python train.py --n_mels=64 --win_length=400 --optimizer="soap" --learning_rate=0.0024 --beta1=0.9
Rows from block 3 of the text encoder of a small contrastive audio-text model, named by matrix and row number. Rows with one number belong to one neuron. Each number is 50 + 10 x the weight over its row's rms, rounded and kept within 0 to 99. All counts start at 0.
After each neuron's rows are labels from the 100 texts, of 14848, where the neuron reaches its highest value: "tokens" is the input token at the peak. Only what is clearly more common there than usual is listed. The data: synthesized solo parts of chorales (CocoChorales). In brackets: how many of the 100.
# fc1: MLP up (text_encoder.blocks.3.mlp.fc1.weight, 512x128), inputs 0-127
# fc2: MLP down (text_encoder.blocks.3.mlp.fc2.weight, 128x512, transposed), outputs 0-127

fc1.123:55 49 57 62 44 67 76 43 54 66 55 57 42 54 39 65 61 61 59 73 62 72 43 61 33 53 42 57 49 54 39 48 42 59 43 67 58 47 52 38 68 53 49 59 53 57 45 45 52 50 46 53 37 69 43 47 76 49 51 54 58 55 64 41 40 50 71 38 50 39 56 55 63 55 52 54 60 38 46 52 44 50 34 41 55 44 62 69 44 54 51 39 44 67 53 50 38 42 47 49 61 49 52 45 34 44 38 63 41 43 69 47 53 56 64 71 49 58 31 47 35 49 47 44 52 53 53 46
fc2.123:44 54 56 44 43 58 50 44 63 39 57 46 61 48 64 65 49 42 22 34 62 55 61 37 40 34 37 56 55 70 41 43 54 52 33 59 52 61 59 47 48 60 52 32 36 60 51 59 58 56 48 57 57 49 42 55 32 38 36 52 48 45 41 54 51 48 49 50 26 51 57 56 64 48 45 77 44 72 51 42 60 50 60 64 64 71 69 37 38 63 44 63 46 60 57 50 47 38 51 42 46 54 50 58 35 37 47 63 55 50 54 46 44 57 31 41 48 51 40 47 40 37 54 55 44 56 49 49
tokens: "<end>" (100)

fc1.450:55 50 30 45 57 45 59 29 48 53 25 48 35 48 33 60 44 58 40 57 25 42 51 54 42 46 68 42 57 53 59 51 56 61 47 59 48 54 53 43 57 36 49 47 41 63 46 38 64 50 37 51 43 43 46 38 48 57 48 64 65 51 38 31 62 56 47 72 42 49 75 48 65 52 59 54 57 35 41 51 64 51 58 63 54 57 39 62 30 55 47 45 46 37 41 51 51 40 67 62 51 47 51 58 54 54 46 38 48 57 61 41 37 63 60 55 74 41 45 60 56 58 65 52 37 48 54 55
fc2.450:62 49 49 49 58 42 49 57 30 47 52 42 43 61 65 50 57 29 52 45 59 52 41 49 43 61 58 59 61 43 55 26 57 49 68 48 41 42 52 41 62 57 55 51 55 57 56 56 63 60 67 45 60 41 42 51 61 60 32 46 30 52 65 53 43 49 39 58 52 45 57 56 54 56 48 56 48 56 21 50 31 52 40 45 43 55 42 58 57 44 64 30 44 38 71 50 55 11 60 59 50 40 51 49 46 38 44 59 40 49 46 60 50 55 49 66 51 51 58 46 56 39 52 68 63 41 41 42
tokens: "#" (53); "<end>" (47)

fc1.356:54 67 44 40 46 59 54 65 36 49 53 54 50 53 56 49 70 50 63 43 46 49 66 44 60 66 53 67 49 42 56 62 49 57 41 58 40 57 61 65 66 55 42 42 36 58 49 38 53 52 70 69 34 51 43 55 47 61 49 66 58 52 47 39 60 61 54 52 48 45 48 74 42 40 21 54 71 54 49 65 52 60 44 38 60 50 42 48 37 51 35 47 64 49 42 53 50 48 47 67 24 58 44 56 61 51 49 62 58 67 40 59 39 71 59 61 53 52 42 41 50 49 57 48 39 59 43 46
fc2.356:55 34 36 42 38 45 45 48 50 45 40 52 52 42 38 40 27 50 62 51 41 33 37 62 50 66 63 37 46 56 62 51 63 54 50 30 44 36 56 35 40 37 47 58 54 50 55 59 53 48 49 38 64 41 51 52 50 57 55 51 65 57 39 51 45 51 43 60 61 42 84 56 56 28 55 57 43 44 43 44 39 46 53 70 62 59 34 54 77 60 65 47 58 49 58 50 53 41 54 50 38 54 50 45 65 54 60 54 54 33 36 58 41 58 47 35 45 50 61 39 51 57 60 55 66 44 59 60
tokens: "#" (100)

fc1.471:38 44 52 54 51 66 68 53 58 60 27 49 40 44 60 63 59 40 61 46 50 44 48 66 40 49 53 45 46 42 70 49 55 49 65 39 69 45 44 52 43 39 54 49 55 57 47 61 51 46 42 37 53 54 77 51 60 41 48 56 47 63 36 59 31 68 55 66 71 44 69 58 46 54 32 61 47 56 58 42 72 56 44 61 50 46 33 57 42 66 44 52 47 50 55 43 46 57 57 46 50 55 60 39 65 47 64 31 38 40 43 45 58 47 46 54 48 43 42 48 50 29 57 69 55 47 49 35
fc2.471:45 41 48 39 50 38 50 44 38 58 34 42 28 46 71 48 47 48 49 57 52 51 41 42 41 52 43 65 57 41 57 51 52 45 43 56 46 53 53 53 55 48 34 41 59 45 41 51 49 58 58 38 52 37 68 79 59 42 54 40 44 42 49 50 52 55 50 64 61 61 54 46 33 46 49 56 78 59 48 54 43 63 35 53 38 45 66 44 57 52 53 51 59 48 58 58 52 46 57 63 59 28 51 62 29 48 57 48 64 63 71 50 49 60 39 61 69 70 68 49 38 46 68 39 59 42 51 59
tokens: "#" (80)

fc1.43:50 51 60 37 65 50 46 50 78 64 40 47 43 63 44 81 47 41 53 43 50 58 61 51 49 65 60 55 44 52 62 61 51 62 39 42 64 44 63 50 44 51 51 37 52 52 59 35 37 50 65 58 49 42 49 44 47 33 40 49 23 56 55 50 45 37 45 56 51 53 65 53 50 52 69 50 79 51 43 50 58 56 50 25 59 28 53 42 42 37 63 45 53 64 50 53 61 48 42 51 41 59 50 57 50 50 61 43 42 51 55 55 51 56 62 59 51 61 46 42 48 63 75 40 45 57 56 48
fc2.43:42 65 53 45 48 73 51 51 43 37 49 53 31 68 44 55 56 59 66 59 52 54 46 54 46 49 47 48 42 51 43 60 47 60 35 44 38 53 58 50 35 47 55 48 61 56 46 45 70 55 46 45 40 48 37 55 51 43 42 41 48 48 42 44 52 56 55 32 64 67 62 66 67 38 63 38 50 60 54 58 64 65 47 47 54 48 55 61 49 53 42 66 50 40 46 44 63 65 38 34 67 50 71 49 73 54 64 51 45 48 58 42 49 61 46 45 34 72 57 50 33 23 52 69 52 38 42 58
tokens: "3" (100)

fc1.242:43 55 38 44 67 61 66 46 58 39 42 74 45 32 59 33 66 56 58 49 41 63 55 68 42 67 38 69 46 51 32 67 47 58 43 59 49 52 44 64 62 52 59 64 51 58 51 49 48 47 51 49 45 56 50 41 59 57 52 59 49 49 69 44 64 59 51 40 39 54 45 60 55 47 43 63 49 50 53 57 60 64 30 46 44 49 49 45 40 65 42 56 59 40 36 58 69 51 52 39 55 43 30 58 45 49 43 65 50 56 66 57 53 70 37 52 66 55 57 60 33 36 53 54 55 35 42 51
fc2.242:50 51 54 39 56 30 70 49 56 39 54 55 60 57 40 49 57 36 66 59 45 31 62 47 36 47 56 37 38 65 35 41 60 57 33 52 32 51 66 76 51 52 51 45 47 37 62 31 67 62 40 44 45 57 65 53 49 52 56 52 42 74 54 41 42 45 40 57 41 45 52 46 38 48 50 55 51 39 53 40 50 48 30 57 46 47 63 53 56 49 59 54 40 46 60 66 45 60 43 59 40 61 62 36 43 46 55 45 31 58 50 45 63 46 51 66 30 41 45 58 65 60 58 49 36 45 52 42
tokens: "#" (100)

fc1.389:45 42 57 41 48 63 58 50 60 62 28 44 54 75 50 50 43 48 37 60 56 64 63 51 51 59 53 56 37 63 45 64 47 51 60 48 68 40 39 58 42 49 36 47 72 47 56 43 40 59 65 82 47 41 55 64 55 46 45 40 32 47 51 58 42 63 40 37 30 44 66 66 61 50 51 38 54 56 40 58 55 61 44 50 49 34 36 52 46 49 43 68 60 54 37 34 55 53 58 50 57 50 49 61 44 63 38 34 53 42 58 46 52 47 66 50 53 55 51 54 44 60 61 53 49 55 68 36
fc2.389:51 74 57 68 45 54 55 38 58 51 34 57 66 64 42 60 47 52 52 53 59 58 30 44 62 46 57 58 35 50 47 58 58 64 65 45 54 29 49 60 52 49 30 44 46 60 57 48 65 61 43 39 43 63 30 47 59 47 52 38 40 56 54 56 48 57 53 54 70 76 65 48 62 45 62 58 57 40 47 42 49 71 55 53 59 46 60 61 52 62 47 54 53 64 65 49 57 63 51 58 65 61 57 63 49 45 69 51 37 68 59 54 59 49 51 51 40 40 73 48 51 40 46 53 56 50 53 57
tokens: "3" (100)

fc1.400:48 51 35 46 60 45 59 57 73 45 38 41 55 56 59 41 61 64 52 63 56 56 51 71 55 70 56 36 69 60 54 64 52 41 43 50 55 33 54 47 64 56 46 31 35 47 43 52 72 47 56 43 64 43 56 60 45 40 44 64 49 61 50 46 62 60 59 45 49 47 56 59 58 67 48 66 44 43 54 35 37 38 49 36 50 50 27 25 40 67 54 49 51 56 60 53 72 46 54 62 56 46 34 50 50 33 50 55 32 41 39 49 47 49 63 47 48 59 62 58 53 52 56 55 48 48 64 55
fc2.400:39 35 52 39 29 51 71 53 53 52 56 51 50 52 61 46 66 50 58 71 58 33 62 38 59 58 49 54 40 52 40 55 54 31 35 42 64 42 49 71 49 48 54 54 35 54 46 52 55 50 45 57 50 30 50 42 61 45 65 55 55 67 42 55 61 52 54 50 61 54 59 26 42 55 56 36 45 66 67 53 52 53 50 55 75 31 68 47 54 53 44 33 52 29 35 53 44 56 45 57 43 60 52 55 54 51 45 36 43 44 59 47 36 47 64 57 48 56 51 54 46 58 47 70 39 39 41 43
tokens: "<end>" (100)

fc1.333:39 41 45 69 56 48 50 57 46 70 56 40 37 65 52 44 55 62 44 61 52 39 45 62 41 56 53 52 49 49 43 61 54 46 57 48 58 47 60 48 50 45 29 52 49 35 69 62 40 53 59 60 41 52 55 58 43 46 45 59 56 60 43 54 49 45 61 59 61 58 67 63 41 37 63 33 57 47 37 59 54 51 56 48 75 49 67 70 63 60 27 43 45 53 49 40 69 66 44 44 41 52 44 40 35 41 55 61 51 47 48 57 50 44 72 49 33 65 34 58 36 61 45 73 43 46 57 51
fc2.333:64 53 34 55 60 52 69 35 46 45 42 54 60 57 61 59 38 65 41 47 48 62 48 49 47 43 34 57 45 28 53 65 59 30 48 43 46 58 40 52 58 53 62 66 59 38 49 51 50 41 58 52 58 68 33 51 57 51 49 45 38 55 52 57 51 44 42 47 42 47 56 53 48 56 54 53 55 36 51 58 47 47 43 45 47 60 76 49 58 62 39 34 53 29 53 32 67 43 45 29 49 51 45 54 35 27 56 55 56 52 68 37 55 44 49 58 65 50 78 43 48 42 63 35 53 54 34 54
tokens: "3" (84)

fc1.42:38 52 39 38 51 47 82 62 54 57 41 57 46 59 45 71 40 42 42 61 47 55 52 54 47 49 56 46 62 54 52 55 39 53 55 58 62 46 58 66 63 57 53 57 51 50 69 57 50 36 50 39 32 48 60 61 56 42 41 47 38 57 58 54 30 31 55 43 53 42 67 59 66 63 48 51 50 36 54 70 56 55 48 57 37 63 50 40 38 62 54 66 49 46 37 52 84 54 56 49 49 58 37 51 50 39 48 57 55 49 48 49 54 30 69 60 63 55 50 62 52 54 52 67 49 55 60 41
fc2.42:56 59 27 59 41 53 65 37 63 55 39 37 43 34 46 44 53 61 45 38 49 55 51 41 59 55 31 33 37 53 51 68 66 55 68 42 54 49 43 53 52 39 40 37 67 64 46 25 41 46 55 54 39 50 48 68 44 56 66 52 71 46 40 32 55 47 47 60 47 48 48 62 50 46 46 49 50 50 41 44 37 56 73 44 41 23 49 53 58 53 53 46 33 53 45 39 50 70 59 45 54 40 66 46 29 48 53 41 64 52 64 46 40 51 62 55 50 54 54 61 49 53 61 55 50 45 40 49
tokens: "3" (67); "<end>" (33)

fc1.96:44 50 55 49 52 48 61 58 46 65 58 51 48 62 54 40 73 62 46 58 58 60 48 66 40 47 35 53 49 49 56 46 60 62 40 50 53 46 44 50 66 58 55 40 62 58 46 48 56 34 67 46 34 46 50 48 58 47 69 34 38 63 45 40 38 43 68 58 35 51 57 44 72 58 51 38 58 69 61 53 55 53 43 59 50 36 50 64 46 33 37 53 49 38 35 43 65 51 43 56 72 64 33 43 45 55 32 52 54 50 63 59 52 34 57 37 54 55 48 62 56 49 58 77 45 45 64 39
fc2.96:51 41 40 60 64 46 33 59 59 43 64 40 61 25 37 51 31 74 57 68 45 45 54 57 56 36 30 57 55 52 61 42 36 47 44 45 45 47 44 51 56 58 40 49 41 30 44 46 65 65 37 60 57 60 54 59 47 34 27 53 45 55 48 57 43 51 48 46 38 56 46 38 48 43 59 46 68 48 41 48 44 41 39 42 41 50 55 48 49 50 46 57 64 69 39 69 57 61 63 29 59 42 42 51 58 56 54 52 35 54 46 40 61 56 54 56 58 42 55 26 46 44 49 40 49 51 62 60
tokens: "#" (100)

fc1.404:49 56 38 47 46 51 62 78 41 57 53 54 61 42 38 54 43 55 36 43 43 58 60 74 58 60 45 44 43 48 56 59 57 55 55 43 48 61 40 45 64 45 24 60 55 42 60 57 49 47 44 34 28 65 66 39 65 40 30 61 49 43 32 54 55 69 39 34 52 46 54 56 56 56 48 55 60 66 39 42 53 45 37 48 54 49 43 51 36 57 36 59 37 57 43 47 59 46 69 44 53 52 41 51 34 47 49 54 49 25 50 53 49 61 47 52 41 58 36 57 50 59 25 56 52 59 54 47
fc2.404:56 58 64 51 55 49 61 34 49 57 56 40 48 52 72 47 37 41 53 48 40 38 55 41 51 50 38 53 52 33 44 42 58 46 44 72 65 65 45 51 41 62 46 57 60 56 63 48 58 46 41 53 63 56 53 77 53 54 55 66 44 45 81 69 37 65 51 49 62 37 49 57 49 51 50 55 32 51 53 54 57 44 60 22 63 63 42 59 58 44 54 60 58 52 56 37 48 45 56 46 31 63 68 49 54 49 58 59 52 52 45 55 43 38 39 46 59 49 59 43 50 54 60 48 25 43 50 35
tokens: "3" (100)