config.yaml
loss: "sigmoid"
encoder_norm: "layernorm"
encoder_head_dim: 32
encoder_positions: "learned"
text_encoder_mlp_ratio: 4
precondition_frequency: 20
max_precond_dim: 1536
lr_schedule: "poly"
Rows from block 2 of the text encoder of a small contrastive audio-text model, named by matrix and row number. Rows with one number belong to one neuron. Each number is 128 + 32 x the weight over its row's rms, rounded and kept within 0 to 255. All counts start at 0. After the name is the row's rms in percent of the matrix's.
After each neuron's rows are labels from the 100 texts, of 14848, where the neuron reaches its highest value: "tokens" is the input token at the peak. Only what is clearly more common there than usual is listed. The data: synthesized solo parts of chorales (CocoChorales).
# fc1: MLP up (text_encoder.blocks.2.mlp.fc1.weight, 512x128), inputs 64-127
# fc2: MLP down (text_encoder.blocks.2.mlp.fc2.weight, 128x512, transposed), outputs 64-127

fc1.108 084 [145 127 105 149 111  97 187 174 138 149  72 112 204 140 103  84 100 143 185 103 126 119 101 134 121 169 124 100  88 207  88 204 129  89  69 119 137 134 127  49 120 167 171 115 132 120 145 135 108 138 149 120  95 118  79 115 170 172 201 132 102 146 168 132]
fc2.108 092 [155 143 113  67 185 182 121 169  75 141 164  74 139 109 148 110  88 129  96  93 137 141  98 128 129 112 119 110 129 169 134 150 104 130 130 174 156 102 150 115 104 101 128 135  82 127 173 126 176 130  96 198  95 154 163 154 130 118 137 146 113 146 141 116]
tokens: "e5"; "b2"; "a2"

fc1.245 074 [120 132  43 123  74 114  99 151 147 207 124 102 153 126 162 189 122 130  93 144 183 100 104 114 136 170 120 107 161 113 118 153 176  88 118 124  78 125 156 157  68 120 114 121  93 147 140  99  86 151 149  78 133 150 134 147 114 113  97  87 177  96 149  61]
fc2.245 079 [142 142 192 153 183  40 130 167 160 137 106 176  76 131 143  99 149 104 137 137 134 112 110 103 111  85 133 141 145 123 101  95 176 159 100 107 164 168  95 181 123 167  78 149 163 163 150 106 124 158 122 190 136  82 136 148 113 149 155 120 185 135 198 160]
tokens: "c4"

fc1.230 099 [149 168 138 120 159  96 125 145 115 129 141 109  91 117 108 152 206  76 166 111 132 140 114 176 151 113 155 121 114  79 108 160 106 158 111 147 126 153 107 131 144  95 156 114 135 156 108 170  76  97 183 133  75 146 106 158 176 147  95 135 158 137 108 136]
fc2.230 114 [ 97  94  96 123 157 157 107 116 105 105 197 125 141 115 115 171 110 135 160 213 119 138 157 141 111 131 183 124  89 143 157 132 160 169  33 131 183  87 155  83  76 119 111 162 110 159 127 130 157 135 158 134 103 197 143 141 114 126 111 111 165 130 153 126]
tokens: "clarinet"

fc1.488 118 [180 171 111  92 122 143 125 148  87 195 112 114 131 204 172 102 172 107 148  85 113 152 128 145 117 184 114 149 137 143 152  88 113 141  99 146 170 192 129  70 150  78 109 193 111 103 202  89 120 131 137 128 139 115  93 148  98 144  79 129 119 102  62 137]
fc2.488 124 [144 105  89 149 128 115 124 124 111  66 187  95 199 160 120 101 133 169 158 130 106 154 169 206 162 161 146 108 135  71 153 170  60 120 109  75 120 123 101 124 100 120 166 150 168  98 149 111 174 113 144  76 108  64 123  80  98 113 161 150 136 159 165 160]
tokens: "c4"; "c5"

fc1.204 118 [129 157  96 147 146 105  70 100 110  79 169  96  62 155 140 128 132 113 134  78 110 104 154 119 158  88 102 108 130 178 177 130 134 127 165  67 142  76  95 102 145 209  52 148 101 154 142 189 141  99 113 103  74 105 115 169 158 165 157 119 159 156  99 151]
fc2.204 132 [ 66 111  99  80 133 148 145 140 106 147 104 129 116  97 105 112 120 151 127 121  86 148 154 119 128 175 175  51 165 134 156 141 113 130 162 121 140 141 175 111 166 177 169 120 168 101 125 136  75 122 133 124 114  99 154 112 120 123 127 118 131 175 141 172]
tokens: "#"

fc1.160 147 [ 95 157 107 151  81 169 102 124 137 130 159 151 136 126 113 104  85 178 152 105  80 127 127 105  52 179  77 142 130 117 130  58 140 152 128 139 155 129  69 155  94 184 168  83 121 171 160 118 133 186 131 124 114 136 132  74 216 137 183 112  45 113 106  75]
fc2.160 210 [163  82 149 138 154  92 154 143 105 111 122 125 144 120 118 182 187 105  94 164 162 141 102 166 169  92 157 127 139 140 105 178  88  67  78 143 120 120 161 108 182  86 105 118 132  64 102  80 130  83 135 132 140 109  81 158  30  96  71 170 178 108 148 176]
tokens: "#"; "d4"; "d"; "d3"

fc1.40 107 [142 144 185  98 107 134 145 108 110 120 143 122 161  69 129 118  72 102 122 100 104 106  64 142 155 217 124 134 114  80  88 198 139 119  98 117 119 120 149 103 112 129 124 125  87 143 104  82 112 108 157 100 126 110 104 155 161  99 171 107 144 108 191  79]
fc2.40 117 [149  88 147 155 158 123 162 168  77  93 153 100 148 164 168  99 118  68 188  66 198 159 149 119 179 142  94 167 167 185 185  87 100 116 127 111 153 113 156 149 150  82 157 126 144 176 121 115 116 166 187 147 138 118 122 162 106 165 138 105 121 108 156 140]
tokens: "e5"

fc1.180 181 [127 137  61 168  82 156 116 122 122 104 149 151  78 114 120 198 171 112 131 147 102 101  89 124 123 102  74 112 132  88 171  65 156 144 137 161  80  73  63 143 145 143 151 158 114 126 140 148 157 133 121 158  85 108 113 132 113 138 189 179 128 129 113 177]
fc2.180 119 [111  98 155 147 101  98 136 133  79 124  85 123 149 116 147 110 153 150  87 120 129 135 106 153  44 151 162 153  83 124 182 171 148  87  83 169 164  86 150 111 134 142 117 163 179  96 114  99 138  97 126 148 125 127 136 144  93 161 118 184 164 142 102 105]
tokens: "#"

fc1.383 092 [ 93 109 159 120 129  77 148  81 132 168 129 110 134 164 109 134 161  99  80 114  99 138  71 146  81  98  72  97 150 171 127 177 141 109 127 124 110 137 172  94 125 109 145 109  89 151 144 177 132 119 213 104 150 161 136 160 114  94  54 106 158 167 103 166]
fc2.383 102 [132 190 127 149 117 129 141 136 103 201 140 126 149 174  85  81 157  56 138 177 173 113 154 121 145 180 190 101  73 139 140 116  92 130 107 126 152 195 124 103 123 106  27 137 156  48 124 113  89 137  89 104 115 104 111 105  68  92 122 108 164 117 111 151]
tokens: "<end>"; "a4"

fc1.268 104 [143 147 123 115 102 130 155 160 180 174 160 108 143  78 158 132 142 144 156  62 133 138  89  72  62 122 196 133 127  90  98 107 192 138 139 162 167 115  96  59  60 153  91 106 119 210 108 128 123 193 133 106 185 139 107 117 136  84 127 109  85 135 192 132]
fc2.268 104 [171  81 122  69 123  92 147 142  99 163  96 118 172 126  83 129 108 107 144 191 124 121 139 172 108 155 148 158 174  98 152 185  94 118 119 121  96 170 114 115 124  95 171 116  84 154 122 105 119 108 167 135 134  81 150 194  92 135 159 154 224 137 137 161]
tokens: "e5"; "b2"; "a2"

fc1.332 133 [146 149 121 133  83 116 190 118 132 179  77 125 162 169 129 161 128 192 136 179 118 119 160  89 137 135  87 168 117 125 167  88 137  63 105 145 109 133 141 122 149  75 118 139 135 123 122  65 104 115 147 121 143 163 146  53 175 104 128 107 136  76 121 134]
fc2.332 137 [ 88  86 167 116 139 179 105 134 177 150 150 171 113 110 128  90 148 158  97 132  93 120 140 117 115  81 163  82 140  31 120 108 155 125 126 111 117 174  95 113 147 144 180 169  87 109  78 147 145 158  84 136 132 128 143 128 107 213 170 132  82 144 132 107]
tokens: "<end>"

fc1.49 115 [139 150  83 137 121 126 124 158 139 102 149 131 136 138 116 112 126 126 178 153 111 131  61 138 135  94 104 181  77  65 150  68 148 181 144 126 126  57  66 136  57 177 115 186  84 126 102 137 172 125 176 104 130 115  87 136 113 172 143 133 152  79 151 138]
fc2.49 102 [145 183 104 145 138 164 116 157 111 124 128  96 119 103 136 108  82 129  82  68 134 148 182 133  97 154 133 146 150 106 115 168  58 128 101 115 145 176  63 144 193  82 126  59 139 130 119 101 117 120 117 155 125 101 108 186 101 137  99 112 116 139 119 136]
tokens: "#"

fc1.366 090 [118 154  87 228 110 109 142 124 131 124 146 146 143  93  95 124 110 111 105 107 126  68 169 141 119 122 135 165 173 130 138 130 112 103 149 120  67 115 122  70 129 149 112 155 154 120 128  88  84 155 149  90 147 132 161 130 112 105 164 148 142  73 140 160]
fc2.366 110 [135 115  97  83  85  84 112  73 152 123 147 153 185 192 132 104 188 147 113 189 140 143 126 123 120 135 131 133 100 153 163 106  68 107 198 163 158 136 140  94 143 148 125 150 110 112 104 153 127 157 103 161 111 134 179 147 170 165 138 119 128 173 157 171]
tokens: "viola"

fc1.510 088 [ 86 172 156 135 148 112 156 112 151 100  83 101 158  72 150 119  98 158 119 113 124 109  83 121 129 140 190 102 167  95 145 130 125  98 111 140 156 149 171  87  29 172  82  87 120 131 179 109 104 105 168 108 117 131 125 135 135 147 156 100 122 136  75 133]
fc2.510 083 [139  97  89 141 171  86 144 109 122 176 123 112  76 136 140 178 128 137 124 112 115 117 112 159 117 145  93 154 204 164  95  82 179 145 170 103 130  95  59 170 117 161 118 115 133 150 130 143 157 164 140 146 125 126  62 181 130  83 149 139 111  74 193 129]
tokens: "e5"; "e4"; "b2"; "2"

fc1.198 197 [161 123  70 168 131 119 108 137 103 152 164 220 143  52 112 137 125  98  96 113 145 158 142 144 142 134 153 156 157 138 141 158 101 102 120 122  62 139 115  86 168 125 138 177 101 137 100 153  68 104 220  96 143 116 120  94 110 106  95 128 152  77 184 143]
fc2.198 158 [149  80  99 132 177 158 158  68 128 168 126 151 111 132 118  65 123 141 147 124 141 132 125  99 124 125 109 178  75 147 106  92 110  91 118  97  95  73 147 103 127 119 141 192 155 156 150 166 131 124 102 111 174 147 144 152 123 122 111 162 141  84 149 128]
tokens: "viola"

fc1.315 145 [151 101 116 117  50  73 129 152  91 173 124 124 106 175 154 167 142  97 138 194 151 133 131 171 100  93  89 111 121 128  91 142  98 133 141 115 117 145 130 110 157 109 182  95 139 187 150 124 151 132 192 125 117 163 151 111  82 165 179 163 122 103 147 120]
fc2.315 157 [ 98 159 147 107 167 140  94  95 148  99 104 154  90 121 147 115 102 189 153 166 163 171 198 129 100 123 157  87 171 107 138  91 155  94 170 200  86 112 158 121  80 126 130 150 106 104  92 117  43 149 123 160 150 172 105  90  88 168 121 160 170 173 116  65]
tokens: "clarinet"

fc1.474 149 [121 113  76 184 131 111  89 170 125 141 144 196 111  90 145 132 108 122 116  83 202 139 138 108 119 131 139 115 150 169 123 139 105 108 168 101  68 136  87 137 154 136 122 151 133 145  91 118  86 102 157  82 142 149 138  91 111  75  90  82 181  62 161 157]
fc2.474 118 [166  64 138 170 100 123 115  87  91 188 121 171 127 107 102 114 134  90  75 112 131 213 174 138 127 114  84 121 103 155 178 127  71 112  99 130 144  98 108  70 123 130 121 150 109 123 113 185 125 149  87 151 145 123 145 149 163 109  89 136 125 154 182 164]
tokens: "viola"

fc1.70 096 [ 99 101 122  84  69 114 142  92  59 177 110 124 127 105 134 113 120 114 150  56 144 122 118 168 124  87 130 135 140 147  25 124 149 164 106 170 153 155 153 112 161 161 118 147  87 117 156  97 169 104 114  91 166 158  61 144 138 133  99 131 144 150 117 119]
fc2.70 097 [146 120 118  86 124 151  98 134 139 123 120 184  60 101  66 163 129 141 118  99 110 116 186 164 201  76 105 138 145 169 137 103 184 133 120 142 102 114 101 117 145 105 141 118 159 155 150 215 184 106 201 183 120 137 104 124 174 136 101 191 114 146 104 187]
tokens: "4"

fc1.423 072 [182  65  99 135 139  44 153 185 140 116 159 147 149  66 120 128 111 170 126  74 172 130  87 127  99 159  82  61 155 162 118  72 128 152 154 145 140 103 126 118 126 149 154 104 115 152 121  74  70 106 197  94 195 168 158  76  65  98 102 125 154  97 165 123]
fc2.423 085 [118 171 190 104 156 114 109 123 136 183  96 108 154 146 153 118 168  58  97  98  98 167 138 113 176 130 126 177  93 147 206 128 116  69 138 166 156 133 117 142 124 145  82 104 132 151 107 158 185 131 117  85 103 132  86 118  88 127 156 114 150 153 136 182]
tokens: "viola"

fc1.232 110 [144 133 116 121 136 109 111 115 131 216 149 112  93 149  83 152 121 191 158 126 119 147 123 116  80 127 138 119  88  59  72 140  99 164 112 152 166 110 111 152 128 154 135 101  64 179 112 195 126 193 114 198 154 130  75 184 135 115 114 143 148  93 109  61]
fc2.232 119 [150 124 129 223  47 103 132 140 157 127  88 105 120 105 151 143 166  94  98 174 104 132 137  59 127 125 106 141 138 144 129 125 141 141 162 121  94  95  95 128 133 156 117 130 103 150 112 101  46 123 133  95 126 167 146 173 173  49 110 143 120 116 101 152]
tokens: "#"; "4"

fc1.330 158 [ 95 118  76 121  89 147 172 116 119 123 133 183 121 112 138 113 145 164 151  95  83 108 111 131 159 161 124 124 144 121  83 171 199 128 119 144 133 138 121 200  94 135  93 160 143 156 140  96 163 124 182  91 162 112  92 116 140 198 186 119 157 124 124 133]
fc2.330 133 [167 131 151  93 146 168 224 116  94  97 178 149 161 124 134  98 117 141  95 164 143 140 142 133 151 176 133  91 116 124  77 168  87  90 153 100  79 144 152 119 146 156 113  84 134 142 121 124 176 158 108 187 155 165  89 133 101 101 188 117 155 123  86 142]
tokens: "c4"

fc1.200 114 [122  71 142  92 135  69  99 113 128 143 129  99  95 120 135 154 108 100 130 174 178 144  83  95 170  97 104 152 132 136  61 163 135 110 171 110 134 147  74 190 176 137 122 131  81 150 114 130 140 117 137 117 154 112  77 168 201 145  95 137 147 145 154 154]
fc2.200 106 [125 158 131  74 152 105 194 101 114 109 172  90 110 124 109 158 142 148 172 127  91 186 121 126 110 208 182 121  70 158 117 141  86 125  87 161 106 138 104  97 109 167 161 119 192 181 105 109 108 142  97 108 120 132 153 114 106 157 156 125 136 165 171 122]
tokens: "4"